From a checkpoint of a small sound classifier.
Training: nadamw at rate 0.0027, 8500 steps, batches of 128, held-out accuracy 100%.
Rows from block 6, named by matrix and row number. Each number is 50 + 12 x the weight over its row's rms, rounded and kept within 0 to 99. All counts start at 0. After the name is the row's rms in percent of the matrix's.
# weight_ih_l0: LSTM input weights (gates i, f, g, o stacked) (model.rnn.3.rnn.weight_ih_l0, 1024x256), inputs 128-191
weight_ih_l0.391 095:61 48 42 44 64 41 61 59 49 49 52 52 52 46 55 31 72 71 45 81 53 44 63 71 35 57 25 50 65 57 55 54 54 48 70 34 78 26 43 48 63 54 44 47 32 56 30 55 65 40 70 34 41 58 64 54 60 67 34 43 33 85 57 55
weight_ih_l0.392 094:49 45 60 42 38 43 43 78 77 84 38 63 43 52 44 50 40 54 38 57 73 70 55 59 83 57 36 53 39 63 34 57 26 55 41 68 49 51 63 43 54 49 45 66 53 50 59 56 71 45 45 67 61 60 55 40 43 59 73 40 49 37 33 46
weight_ih_l0.393 107:48 62 39 44 46 37 58 58 53 55 63 45 42 45 56 63 56 64 49 56 60 35 40 59 46 41 48 64 52 65 61 67 52 47 43 49 52 41 77 30 52 50 36 38 39 60 35 39 64 70 48 46 53 60 43 55 46 73 66 40 45 58 58 49
weight_ih_l0.394 097:68 47 48 60 56 55 32 37 63 52 78 38 49 50 37 64 47 36 54 56 54 38 39 26 49 58 30 44 53 58 42 62 53 43 48 58 52 60 42 52 54 31 58 64 37 34 45 55 35 42 44 42 34 20 49 42 47 49 42 44 48 40 49 30
weight_ih_l0.395 093:33 46 37 33 73 35 74 70 44 50 63 94 39 29 43 59 55 40 39 64 67 43 53 70 54 28 54 43 56 53 48 69 65 53 48 80 69 56 68 45 72 32 39 51 44 36 35 21 52 43 30 50 65 57 59 64 57 27 49 65 84 49 58 53
weight_ih_l0.396 108:37 50 62 55 74 49 51 55 65 31 42 67 37 54 61 48 54 33 44 71 53 42 46 39 66 64 58 40 51 53 56 26 64 39 62 64 44 62 46 51 60 44 57 55 36 33 45 43 71 57 30 37 77 47 45 36 45 63 30 69 60 63 54 42
weight_ih_l0.397 099:50 33 48 39 69 36 43 51 53 37 39 47 28 63 45 46 55 59 31 31 43 44 52 57 44 51 46 70 64 42 51 34 59 45 71 51 31 42 43 57 52 48 53 44 53 74 50 54 44 47 26 44 45 49 63 43 62 54 38 36 60 51 62 56
weight_ih_l0.398 100:65 52 56 58 64 27 48 49 76 25 63 42 48 49 49 47 60 36 49 48 50 43 60 40 44 54 53 55 57 54 37 54 64 67 20 66 37 47 57 24 48 54 47 78 31 53 57 46 44 40 43 41 44 61 34 35 25 56 40 57 44 35 70 43
weight_ih_l0.399 095:47 51 49 53 40 46 46 61 57 56 58 64 45 45 61 51 36 42 41 57 40 52 46 41 38 62 50 60 54 39 53 29 35 32 52 81 42 22 65 25 42 49 53 81 40 44 37 68 44 20 49 62 59 41 45 44 42 54 55 21 60 37 52 57
weight_ih_l0.400 099:64 56 55 37 43 51 42 53 62 33 36 32 51 47 59 53 71 42 52 49 47 63 40 53 52 61 61 41 62 54 43 57 65 51 50 48 49 37 44 57 59 52 10 48 48 42 46 50 32 58 42 35 48 56 40 63 39 44 76 57 50 61 53 48
weight_ih_l0.401 096:27 32 55 43 76 40 59 51 66 81 63 40 43 54 35 50 46 52 51 72 57 69 54 57 55 89 76 61 41 42 50 42 38 48 50 37 71 40 62 49 42 48 41 51 53 64 52 56 49 44 50 48 60 48 44 45 45 33 66 49 51 56 49 40
weight_ih_l0.402 100:97 56 32 49 45 68 58 67 35 55 53 69 44 34 51 49 47 61 39 41 58 37 48 42 36 44 51 39 47 39 66 39 51 38 56 28 53 39 45 40 45 52 43 45 49 49 52 45 48 65 55 54 36 62 69 52 35 40 55 37 63 28 33 59
weight_ih_l0.403 099:42 53 44 50 56 44 58 54 37 33 57 47 58 51 39 50 46 65 33 40 23 73 52 53 17 66 40 38 51 53 35 54 56 58 37 62 37 58 42 46 61 46 43 53 56 47 60 55 36 58 46 71 71 62 67 34 48 61 47 46 51 38 42 53
weight_ih_l0.404 104:47 51 55 61 44 52 59 43 50 76 64 56 57 51 39 52 41 79 39 55 44 59 65 29 54 42 67 23 48 29 36 50 61 43 37 23 56 35 43 48 45 44 61 47 44 61 43 43 32 62 57 49 67 55 57 52 46 49 59 49 40 28 61 53
weight_ih_l0.405 097:54 59 42 41 45 42 51 34 52 44 37 40 42 62 36 33 27 56 30 56 58 54 53 66 47 53 51 48 56 63 54 46 47 42 55 48 45 33 61 46 46 51 49 91 69 55 53 59 57 85 50 62 65 73 39 47 35 43 83 24 32 57 30 63
weight_ih_l0.406 105:51 36 34 40 31 33 62 49 44 49 30 38 61 46 32 64 60 62 49 47 57 59 36 43 58 49 49 52 24 35 30 53 47 41 42 57 57 63 56 50 50 42 48 78 44 56 48 49 58 57 27 47 52 50 52 69 33 39 69 55 31 46 57 44
weight_ih_l0.407 099:40 63 62 65 48 26 55 67 63 68 54 55 52 67 36 37 55 49 66 43 58 60 49 28 56 61 67 37 44 34 40 49 52 45 60 58 67 43 44 28 45 38 49 50 52 35 56 42 52 47 50 50 61 71 69 33 27 35 53 45 35 26 45 38
weight_ih_l0.408 096:46 62 53 21 45 58 58 25 58 56 71 47 40 42 45 30 29 49 54 42 52 68 52 57 38 75 54 76 66 48 54 58 54 65 60 58 66 67 47 47 73 33 43 52 50 48 47 39 57 53 58 47 28 47 48 58 47 68 55 40 52 48 40 47
weight_ih_l0.409 097:58 66 57 48 63 34 41 52 34 69 42 36 51 70 50 54 46 45 61 66 24 54 39 28 63 75 57 28 49 67 34 47 38 42 53 37 70 69 33 34 42 62 38 56 42 53 44 30 53 51 58 52 57 61 47 37 38 62 67 51 35 27 59 56
weight_ih_l0.410 098:54 57 50 48 67 61 52 45 72 37 64 41 40 45 46 63 13 57 37 46 39 40 39 46 69 57 49 40 69 35 46 60 45 53 34 29 47 44 50 46 54 49 20 69 49 29 49 50 33 56 43 47 58 47 40 60 34 46 47 54 57 62 54 32
weight_ih_l0.411 098:66 46 47 51 53 68 23 58 47 33 52 61 67 47 52 60 55 55 48 34 55 55 51 56 51 43 58 32 45 23 58 58 52 57 58 21 32 60 48 33 60 50 55 61 46 66 40 45 35 60 55 58 70 60 65 52 54 55 41 54 51 58 55 47
weight_ih_l0.412 106:42 22 52 57 63 59 29 56 57 43 70 52 54 53 42 50 40 77 69 52 26 37 45 70 53 59 57 64 61 60 31 54 55 42 44 36 58 54 53 18 34 46 28 39 57 53 62 43 49 60 53 48 56 57 58 31 57 43 60 43 38 65 58 53
weight_ih_l0.413 103:47 63 64 41 66 60 52 47 43 35 69 52 40 45 61 47 38 51 58 59 40 53 61 53 14 39 40 27 49 51 45 61 43 72 46 26 22 48 54 38 49 56 66 55 45 17 39 52 60 54 52 39 38 45 45 36 64 54 51 63 54 31 54 42
weight_ih_l0.414 099:63 46 75 60 47 42 64 53 60 41 37 58 43 59 47 48 52 46 60 57 52 50 53 51 53 80 61 69 57 51 50 61 76 50 33 44 63 26 56 41 72 48 55 48 55 37 59 53 54 34 38 45 50 45 51 49 56 50 61 43 42 68 73 60
weight_ih_l0.415 101:52 76 55 42 50 42 66 54 44 57 55 58 48 60 50 57 39 53 49 47 34 44 33 37 62 61 55 55 70 42 14 46 64 69 45 46 42 40 38 57 69 53 54 56 71 47 51 31 09 60 44 52 45 27 57 55 28 41 66 56 51 59 62 51
weight_ih_l0.416 100:49 61 63 28 61 60 45 22 38 52 39 38 55 49 63 42 44 39 27 49 39 58 61 48 60 51 59 20 56 63 69 26 47 54 60 42 54 33 52 35 47 40 40 57 52 63 50 42 49 57 59 45 74 44 61 57 68 54 59 25 40 45 51 56
weight_ih_l0.417 101:69 40 50 71 62 33 61 59 61 54 30 60 49 56 59 27 39 50 45 32 60 70 62 39 40 48 38 48 41 43 63 45 60 61 64 45 22 57 49 26 40 42 50 69 53 63 45 35 63 57 49 49 53 57 45 59 55 38 66 43 69 63 45 49
weight_ih_l0.418 094:51 50 38 50 50 49 61 58 47 40 54 48 29 25 55 61 62 68 39 32 45 42 48 68 40 52 59 52 55 41 35 60 45 38 38 46 22 21 38 37 57 50 39 59 45 45 49 46 45 43 59 54 57 50 36 50 42 48 55 46 45 57 53 38
weight_ih_l0.419 100:68 79 58 38 40 63 60 40 61 48 31 46 26 48 44 27 44 37 69 68 63 65 63 76 44 51 72 50 56 51 56 40 62 47 52 66 37 47 65 53 51 53 54 54 50 46 52 25 48 40 55 53 66 69 39 58 54 49 34 40 60 44 44 53
weight_ih_l0.420 100:51 75 46 41 53 44 61 69 52 44 43 56 46 42 47 68 36 69 14 38 69 56 67 64 29 52 65 34 42 49 29 54 53 59 70 36 57 43 59 61 58 44 43 51 36 46 52 30 69 65 63 55 53 44 56 33 43 20 44 36 66 48 39 42
weight_ih_l0.421 095:38 66 62 58 42 60 69 64 50 45 52 51 41 51 44 40 49 58 44 62 55 32 63 65 43 53 31 57 70 72 48 42 61 49 18 55 38 55 76 73 49 36 54 49 35 36 25 40 73 64 51 37 65 44 40 69 64 54 52 48 46 24 47 33
weight_ih_l0.422 101:36 51 56 42 65 43 48 39 51 65 49 45 39 42 48 50 76 37 51 58 69 44 61 75 66 47 33 35 52 49 46 66 44 68 41 41 31 46 58 69 52 58 53 54 47 32 46 40 52 33 38 66 41 64 67 46 55 68 47 38 46 57 46 44
weight_ih_l0.423 098:54 50 68 41 48 42 40 29 53 71 55 52 41 49 32 59 40 55 30 50 43 45 67 31 56 52 64 84 42 45 62 25 51 57 36 32 29 54 63 59 47 52 42 45 55 70 51 42 39 33 42 51 63 36 46 60 50 43 50 61 46 48 37 34
weight_ih_l0.424 098:62 37 43 52 37 40 51 42 37 17 62 43 59 64 38 49 55 56 44 47 50 61 47 43 40 54 40 41 61 47 57 52 63 61 46 31 34 59 47 63 54 42 61 30 37 48 67 36 57 41 75 50 69 49 58 46 49 61 49 43 50 41 49 26
weight_ih_l0.425 102:73 44 69 64 72 53 40 53 38 35 43 43 43 43 40 49 50 67 66 29 35 59 45 48 58 66 37 42 39 65 58 59 68 10 56 29 55 58 55 39 57 69 49 49 47 33 57 37 51 78 35 43 55 49 66 48 42 36 51 34 41 46 43 37
weight_ih_l0.426 095:55 55 27 70 64 67 57 56 57 63 32 46 50 43 50 47 50 41 48 63 51 62 49 48 30 63 32 34 44 52 23 43 66 30 33 46 45 45 50 22 44 37 58 50 62 25 67 55 60 45 50 46 61 51 71 50 50 46 44 48 39 49 39 35
weight_ih_l0.427 102:43 55 52 41 49 39 66 25 51 47 53 63 51 57 41 57 33 43 25 36 67 36 24 57 54 61 50 59 45 26 21 57 58 61 51 29 67 31 58 51 55 66 49 72 35 45 49 39 42 65 37 44 55 41 59 33 49 51 55 76 50 36 30 24
weight_ih_l0.428 102:57 73 58 40 73 36 45 38 50 56 55 68 63 50 45 64 41 41 42 53 53 58 60 67 60 70 52 52 60 26 40 70 58 61 66 38 61 47 63 53 54 42 46 78 55 54 61 46 51 57 75 45 55 67 52 60 40 48 54 62 41 52 61 58
weight_ih_l0.429 101:76 46 70 57 50 50 32 51 43 61 49 53 69 58 39 42 55 38 33 46 40 48 46 55 32 65 51 60 48 60 28 70 48 48 48 56 64 48 51 59 34 45 44 37 70 54 46 54 61 38 54 55 58 51 47 49 62 30 44 61 63 53 70 51
weight_ih_l0.430 094:50 50 60 75 69 56 61 71 59 45 56 56 36 45 65 56 69 49 55 40 58 45 51 42 50 61 48 57 58 63 34 51 50 54 51 33 29 48 61 50 39 61 23 49 68 68 74 53 39 44 58 34 66 65 61 51 61 52 64 62 48 33 57 44
weight_ih_l0.431 098:69 60 71 39 37 42 44 48 50 44 36 46 49 62 40 49 72 57 37 37 53 71 52 49 50 57 41 58 48 44 41 35 66 55 51 76 48 44 74 55 41 63 53 49 42 64 43 39 28 56 66 33 51 65 37 49 55 55 46 69 42 50 61 47
weight_ih_l0.432 099:50 61 43 39 60 47 35 50 71 60 62 49 57 28 48 45 49 42 66 47 65 56 37 47 47 43 43 46 33 60 40 51 49 36 42 46 48 59 60 39 59 58 53 45 52 63 62 52 45 32 65 71 64 54 60 73 40 47 52 25 48 41 49 50
weight_ih_l0.433 094:45 60 36 46 65 67 60 43 44 63 66 12 52 64 19 29 61 64 55 55 55 52 45 41 41 57 45 28 47 50 39 59 42 35 48 41 48 36 71 43 84 28 39 23 56 51 41 42 30 45 56 45 54 51 63 69 34 51 56 46 59 71 52 46
weight_ih_l0.434 103:62 53 48 43 59 53 56 53 35 50 46 38 34 60 50 47 45 63 46 59 32 69 53 55 47 46 49 41 56 19 61 48 68 80 63 44 43 33 45 78 43 45 49 31 25 50 53 55 50 28 63 58 51 52 43 44 68 50 58 47 59 30 56 51
weight_ih_l0.435 100:58 57 71 22 54 51 60 53 58 60 65 58 56 42 59 41 50 59 45 65 40 50 62 44 27 44 66 53 73 64 74 41 56 52 18 61 51 43 43 50 67 49 62 44 39 32 51 39 49 45 37 51 37 53 31 58 59 44 39 43 38 41 56 58
weight_ih_l0.436 100:47 59 67 60 63 66 46 66 41 65 56 59 48 55 65 67 31 45 22 60 61 69 63 34 72 68 53 58 54 38 60 60 52 48 30 40 62 63 38 44 70 52 33 63 22 52 64 34 73 27 47 39 28 67 42 60 38 40 45 19 45 51 60 47
weight_ih_l0.437 099:48 39 45 60 42 46 56 42 67 48 59 52 52 53 62 30 65 55 27 34 66 25 48 49 66 50 53 50 44 37 37 54 31 40 30 59 62 34 67 34 74 70 30 48 54 44 49 40 53 42 34 34 39 47 25 42 36 41 61 63 42 62 20 58
weight_ih_l0.438 096:49 56 41 48 58 44 39 43 66 42 49 27 34 50 58 56 35 66 41 66 51 39 63 59 67 67 50 40 34 56 60 37 51 61 51 52 42 49 52 57 51 52 46 81 33 48 64 59 43 33 60 56 59 54 62 56 49 70 60 39 49 39 60 46
weight_ih_l0.439 097:48 43 48 59 47 33 67 70 35 66 22 37 53 64 47 35 56 78 24 69 67 33 49 36 42 42 49 33 21 63 36 60 49 47 52 20 58 60 53 64 50 56 64 64 62 43 67 43 58 55 45 45 55 52 52 36 43 62 51 37 64 38 57 31
weight_ih_l0.440 093:55 49 49 52 44 41 53 63 66 34 73 28 51 72 42 70 68 36 43 55 63 52 58 44 58 29 49 39 43 39 62 43 66 57 49 67 41 31 60 36 39 39 64 41 47 37 40 39 72 35 33 62 66 37 47 27 66 57 53 33 36 47 46 56