From a checkpoint of a small sound classifier.
Training: nadamw at rate 0.0027, batches of 128.
Rows from block 3, named by matrix and row number. Each number is 200 + 40 x the weight over its row's rms, rounded and kept within 0 to 999. All counts start at 0. After the name is the row's rms in percent of the matrix's.
# weight_ih_l0: LSTM input weights (gates i, f, g, o stacked) (model.rnn.0.rnn.weight_ih_l0, 1024x192), inputs 0-191
weight_ih_l0.487,087,192,158,206,138,208,153,180,217,245,231,233,178,250,195,142,209,223,135,209,170,206,193,277,230,175,223,155,192,139,252,178,200,148,121,241,136,240,150,186,227,231,240,229,196,242,262,182,208,101,247,207,168,186,210,208,208,250,192,167,225,218,196,187,214,162,223,244,239,203,232,196,143,188,186,181,194,245,235,190,151,180,209,239,169,254,173,272,130,191,192,256,190,217,197,217,118,184,332,229,145,198,203,214,237,190,257,244,224,246,252,191,239,248,180,240,169,183,186,148,185,195,219,187,204,163,168,260,80,150,246,225,154,192,140,197,221,268,194,222,210,229,210,208,200,224,202,250,249,105,197,230,154,256,198,193,164,199,244,220,151,219,217,202,233,180,261,293,223,221,175,203,160,197,162,288,147,288,257,84,179,222,211,252,172,254,223,188,228,187,220,223,195
weight_ih_l0.488,102,256,190,320,223,210,285,257,211,134,183,178,175,222,139,216,212,176,268,130,211,144,165,210,153,260,222,263,273,248,177,251,229,200,226,241,235,124,260,238,169,170,172,184,142,196,214,250,178,201,203,254,219,178,222,141,175,182,178,197,192,267,201,155,266,175,242,258,163,172,135,239,163,181,211,295,293,245,202,220,203,219,169,261,204,190,144,193,216,215,208,236,197,172,158,148,225,129,187,192,201,215,178,201,187,158,156,226,177,244,200,163,233,200,169,176,193,198,238,247,164,207,210,143,175,189,294,206,268,214,116,204,249,206,205,194,196,115,232,209,176,198,179,185,168,188,267,204,191,199,157,201,166,140,153,213,178,212,247,159,190,168,215,151,157,200,201,227,225,216,270,230,203,173,273,174,206,164,247,156,145,269,166,164,161,230,244,317,193,229,152,194,179
weight_ih_l0.489,103,181,149,190,144,214,140,121,218,194,228,181,265,215,218,214,210,181,137,116,146,183,180,216,187,130,261,201,199,132,173,237,166,177,209,200,201,237,153,185,220,206,204,230,212,215,178,156,244,184,251,190,200,115,169,184,209,166,231,217,210,179,251,152,210,133,173,144,259,249,284,186,220,172,219,187,195,199,221,264,154,182,121,167,289,253,243,177,157,201,210,246,179,152,119,185,189,196,206,203,140,209,226,263,284,137,181,258,202,140,248,226,152,276,235,219,268,176,197,123,137,239,189,146,253,235,152,227,198,201,209,223,212,162,193,228,183,173,193,221,255,198,280,202,177,147,195,204,276,241,148,169,208,210,95,216,254,178,208,240,178,202,231,256,215,154,281,195,239,197,218,205,230,249,238,204,245,182,204,164,224,158,238,106,200,218,248,210,175,143,252,229,225
weight_ih_l0.490,066,199,158,205,220,115,207,149,259,233,155,237,188,267,204,242,185,168,298,190,189,146,166,189,181,251,211,149,173,176,201,224,236,123,189,236,130,175,200,231,141,221,176,191,177,198,125,183,159,217,268,158,250,200,211,178,208,178,174,157,194,229,221,144,217,139,233,268,232,164,225,231,151,296,244,192,161,212,117,178,214,182,218,174,184,214,142,226,281,173,212,187,239,168,242,146,239,130,176,190,270,189,129,234,181,159,230,140,204,166,224,196,184,219,160,147,213,171,207,212,197,248,247,177,170,219,229,275,238,172,228,214,276,191,169,222,170,226,197,269,184,203,214,286,235,216,154,243,228,207,233,270,165,164,205,203,210,282,206,253,171,184,242,183,223,171,222,274,232,218,255,175,176,219,273,196,162,235,191,167,227,186,191,225,95,275,209,217,177,131,133,171,125
weight_ih_l0.491,104,198,253,226,239,167,255,163,201,190,211,178,226,215,173,212,217,253,231,197,187,164,175,242,185,163,228,184,195,211,172,244,190,254,224,173,264,167,248,181,163,235,136,244,209,112,186,172,270,223,63,198,240,161,202,188,195,184,220,168,200,172,189,183,185,237,231,206,189,195,144,204,217,203,187,234,157,152,164,259,227,230,220,208,234,299,187,128,202,262,227,221,224,193,238,232,243,201,200,187,187,139,195,257,142,233,156,225,191,174,215,225,211,276,158,153,268,160,211,216,254,194,202,277,269,264,258,141,302,304,267,145,207,235,168,209,167,184,211,181,233,209,196,83,212,211,211,230,254,220,194,168,253,157,170,238,257,222,149,210,223,199,145,189,215,191,186,179,235,204,217,145,216,223,244,190,171,124,159,163,123,189,143,255,231,139,212,248,165,222,229,113,169
weight_ih_l0.492,103,201,189,181,218,227,256,233,234,271,227,214,258,245,193,239,191,235,288,108,192,208,190,132,200,127,220,164,179,172,157,186,240,179,126,246,218,213,114,255,155,150,197,124,222,211,181,226,172,257,224,155,135,169,223,175,229,244,214,286,196,190,185,205,141,241,199,156,171,171,278,255,183,195,177,271,228,229,222,240,228,263,211,132,255,163,236,191,227,226,176,195,217,202,204,247,193,260,166,232,307,198,154,197,232,208,169,250,231,181,225,191,175,171,181,144,255,260,206,212,201,224,240,165,205,139,198,250,192,256,221,236,254,171,266,163,216,174,144,185,213,210,254,269,200,222,134,180,188,266,238,209,178,226,182,215,142,241,226,201,230,216,226,184,192,232,215,217,216,211,210,185,226,183,167,174,129,270,217,131,201,253,216,174,255,203,167,128,261,62,205,194,175
weight_ih_l0.493,111,204,191,170,224,212,185,245,233,242,237,206,279,236,101,248,258,148,223,185,203,150,210,238,210,280,182,104,169,201,190,180,196,179,244,232,194,170,193,205,155,166,199,230,176,115,136,263,178,252,188,174,160,201,241,146,266,248,240,277,208,208,138,229,180,204,144,226,198,228,237,202,152,203,180,234,219,209,231,269,177,223,245,156,235,194,253,197,256,219,230,137,197,223,166,164,233,215,225,241,239,199,223,163,236,236,211,239,168,216,256,213,232,121,181,148,254,225,231,193,223,196,200,224,107,137,234,232,222,263,180,186,261,251,264,132,221,197,192,199,122,181,265,252,146,198,229,201,167,301,196,254,222,172,199,214,191,192,291,214,279,203,204,176,232,240,258,191,190,193,194,177,227,204,125,169,145,267,253,243,213,236,151,224,249,235,149,172,244,233,147,228,224
weight_ih_l0.494,119,191,253,214,206,216,263,182,169,203,224,193,191,161,163,225,202,216,220,185,159,152,273,246,269,151,201,159,215,245,210,147,228,231,104,193,170,180,217,162,232,219,231,304,167,191,155,147,201,233,176,185,192,199,271,215,237,238,131,216,199,198,215,192,215,172,165,129,129,216,231,243,234,222,209,238,175,176,222,175,241,298,227,187,186,157,256,182,223,166,171,133,266,184,184,204,156,280,254,256,219,174,289,160,165,147,268,220,214,118,214,217,215,178,247,214,126,225,193,123,242,105,183,207,163,138,234,238,198,200,209,186,211,188,175,201,177,233,133,220,229,200,205,210,181,221,140,250,131,148,250,187,188,236,175,236,190,202,199,179,164,252,260,211,174,312,213,235,142,191,244,163,172,149,158,185,207,206,260,156,211,257,219,205,238,140,189,186,266,131,192,273,189
weight_ih_l0.495,091,177,218,206,229,234,254,203,97,253,173,165,187,197,241,259,204,279,181,188,156,252,160,191,242,163,168,211,191,166,194,266,162,275,145,259,150,316,185,178,277,262,229,156,224,233,233,204,182,230,218,128,269,222,215,153,203,182,174,188,166,140,181,170,197,199,253,170,200,298,259,202,187,176,198,232,156,216,149,155,236,204,203,258,250,174,243,192,196,223,100,245,214,240,159,204,150,232,179,204,202,209,201,194,235,198,219,166,253,156,244,214,175,241,236,203,228,231,166,222,225,166,207,218,269,255,268,272,226,165,194,227,172,170,141,166,222,172,276,233,222,204,173,250,213,261,134,179,233,205,212,141,130,235,133,213,172,159,207,218,216,234,246,149,175,211,213,249,179,240,184,147,160,178,235,256,211,190,186,206,193,196,309,169,222,249,258,132,169,180,234,235,151
weight_ih_l0.496,091,151,171,169,181,249,185,288,158,219,232,236,239,173,177,181,181,225,209,191,289,235,252,195,184,233,165,184,175,206,236,235,177,198,230,193,231,158,158,189,216,180,221,241,177,190,218,252,318,152,117,211,139,239,167,240,208,177,276,301,196,165,151,286,158,236,261,222,147,194,201,173,211,217,217,201,227,177,211,250,200,191,261,221,217,211,259,201,254,214,180,157,234,221,202,216,198,285,185,194,245,170,228,231,147,233,189,215,217,262,205,167,241,213,166,198,279,184,225,219,211,161,200,243,210,196,200,186,205,257,233,197,149,281,295,183,151,201,258,161,232,132,223,230,207,176,187,244,202,248,231,209,216,139,261,190,197,209,187,223,275,275,118,157,163,237,145,194,188,173,196,214,216,122,150,186,120,171,120,239,179,234,225,169,294,145,237,193,157,272,221,212,220
weight_ih_l0.497,094,195,238,243,252,237,202,272,213,211,94,171,207,149,196,131,254,188,243,194,224,180,176,192,257,217,196,158,200,207,216,239,145,292,254,260,240,234,183,196,199,287,186,216,261,158,222,257,198,109,187,180,243,194,192,167,150,160,234,182,189,185,194,207,224,261,265,257,203,254,168,141,182,139,183,164,172,255,192,235,282,256,180,190,204,206,271,190,153,244,199,232,217,125,295,228,195,237,109,165,208,225,214,225,108,217,139,198,173,163,151,188,185,178,237,193,275,162,160,243,238,155,268,120,199,206,256,229,227,208,228,211,113,199,202,143,203,239,181,239,234,243,211,169,236,208,258,152,190,243,132,191,235,197,237,230,156,212,167,153,229,200,161,179,200,209,120,172,163,195,180,208,166,160,267,140,132,177,173,219,256,224,195,218,207,190,182,189,205,225,189,169,205
weight_ih_l0.498,099,188,173,237,191,174,166,144,271,222,179,207,183,307,147,199,248,157,127,200,226,208,233,195,197,190,275,168,261,220,227,177,175,164,201,251,175,186,202,179,188,163,200,256,202,213,153,204,190,250,266,231,191,161,204,205,133,221,152,166,224,272,251,185,229,165,147,197,231,207,213,224,115,226,188,215,252,292,359,173,185,234,210,162,127,197,213,193,185,232,215,203,171,127,251,243,161,164,231,176,203,185,249,239,237,182,197,211,201,236,176,161,214,196,212,193,126,125,221,135,147,249,257,218,172,90,237,193,209,229,161,263,228,128,189,181,199,244,203,187,136,258,222,219,180,185,214,216,206,177,199,227,173,227,204,246,178,239,218,252,181,253,171,221,201,175,200,227,221,244,162,180,205,264,196,215,214,292,196,140,206,190,125,249,239,167,199,269,156,148,151,266,258
weight_ih_l0.499,123,254,197,172,206,213,214,185,185,236,215,181,210,144,148,245,224,205,226,224,230,158,205,150,209,220,180,161,134,206,178,163,202,232,220,232,182,140,200,229,162,129,143,201,226,150,155,276,220,169,248,172,152,227,203,177,206,207,216,239,165,185,171,248,166,169,199,185,217,242,275,189,148,197,177,216,223,279,243,253,256,241,138,172,228,141,210,179,205,227,145,154,224,237,235,209,225,222,149,224,213,120,228,93,266,270,201,183,194,258,234,148,235,125,159,163,203,287,175,205,276,192,213,213,131,141,186,242,199,235,179,266,204,258,244,193,205,231,234,240,162,175,238,287,214,211,210,144,131,263,195,211,237,163,230,221,150,187,260,216,298,229,223,186,251,233,217,194,162,169,187,191,244,185,117,167,145,268,224,254,189,255,148,174,234,274,180,152,193,218,130,222,244
weight_ih_l0.500,098,127,202,140,236,272,268,147,182,193,210,143,243,279,180,207,206,261,212,135,182,130,252,264,200,182,238,174,210,269,179,174,273,183,187,201,220,184,156,157,195,189,162,220,169,239,181,186,205,228,203,184,227,209,212,174,183,238,151,223,207,147,207,253,160,198,152,146,205,189,212,250,237,173,178,279,214,210,196,200,167,208,272,171,161,214,218,172,206,185,199,192,184,176,174,211,220,187,238,243,176,84,227,214,198,219,200,220,123,197,181,151,267,155,169,167,224,228,240,153,259,248,200,235,176,169,179,222,163,199,136,210,240,83,230,185,221,235,118,262,230,182,220,226,130,220,89,177,176,189,271,173,188,180,198,178,213,128,233,171,247,254,230,260,230,222,234,233,200,238,255,179,221,206,118,225,211,259,208,108,169,219,195,205,148,157,157,153,269,96,200,217,202
weight_ih_l0.501,106,223,174,213,212,211,139,182,266,216,226,150,284,288,174,207,191,162,184,166,241,191,227,162,177,250,232,153,208,192,284,245,185,142,215,200,197,206,176,194,136,232,206,205,256,147,124,242,127,243,217,201,216,193,144,160,215,179,192,219,199,177,154,199,202,184,166,192,219,208,278,217,134,158,193,231,212,269,254,270,128,142,237,192,252,181,234,114,235,215,226,232,220,92,191,176,181,141,187,158,213,150,218,163,244,178,224,269,144,248,196,225,252,168,188,220,252,215,225,246,222,279,269,216,259,207,217,208,161,137,166,214,160,196,191,184,167,251,196,243,154,237,256,276,137,125,192,242,224,235,161,287,199,158,220,222,192,235,227,149,241,194,168,214,212,115,207,182,223,230,188,205,139,222,186,159,179,301,221,217,265,155,209,212,178,247,192,221,194,210,156,141,187
weight_ih_l0.502,098,202,209,216,188,183,151,217,197,222,275,209,289,190,214,164,183,241,187,221,122,219,138,161,205,175,117,268,104,209,252,191,188,210,176,227,255,237,187,156,181,124,184,178,259,248,198,160,200,159,179,217,164,168,181,239,245,205,264,238,217,181,118,251,229,226,256,189,263,176,279,217,221,212,274,220,202,223,211,277,196,224,219,208,248,215,186,188,170,170,168,189,249,188,211,251,168,211,195,167,125,132,194,222,219,225,220,277,176,185,284,184,210,197,185,180,243,174,259,220,218,158,239,216,189,227,228,215,159,186,223,192,201,158,193,94,208,227,231,233,248,174,287,241,257,200,258,216,236,243,211,250,174,150,211,127,115,132,232,79,225,203,277,148,197,216,240,268,196,136,157,163,206,162,174,169,156,230,233,156,141,183,175,204,215,240,230,227,204,224,221,217,183
weight_ih_l0.503,096,227,232,186,146,168,202,154,152,184,222,182,203,186,226,286,172,202,179,182,164,146,191,201,219,211,253,190,141,124,145,216,238,241,156,184,165,250,172,181,147,213,164,194,310,193,137,156,201,209,239,197,205,162,176,207,223,138,140,207,146,136,244,198,187,212,215,241,246,174,194,150,312,231,239,230,89,193,240,174,224,204,218,168,220,196,146,129,259,223,135,216,199,190,232,217,184,200,134,237,175,196,155,179,228,179,188,223,192,181,272,227,182,171,175,167,242,231,143,114,181,146,289,188,214,219,219,281,156,172,257,224,245,247,123,233,221,249,208,268,245,239,204,163,281,200,170,241,221,212,194,286,182,224,211,151,199,225,241,216,135,143,162,227,197,149,281,260,233,247,158,185,229,231,194,179,181,243,218,227,253,196,231,150,181,189,242,148,193,170,240,180,226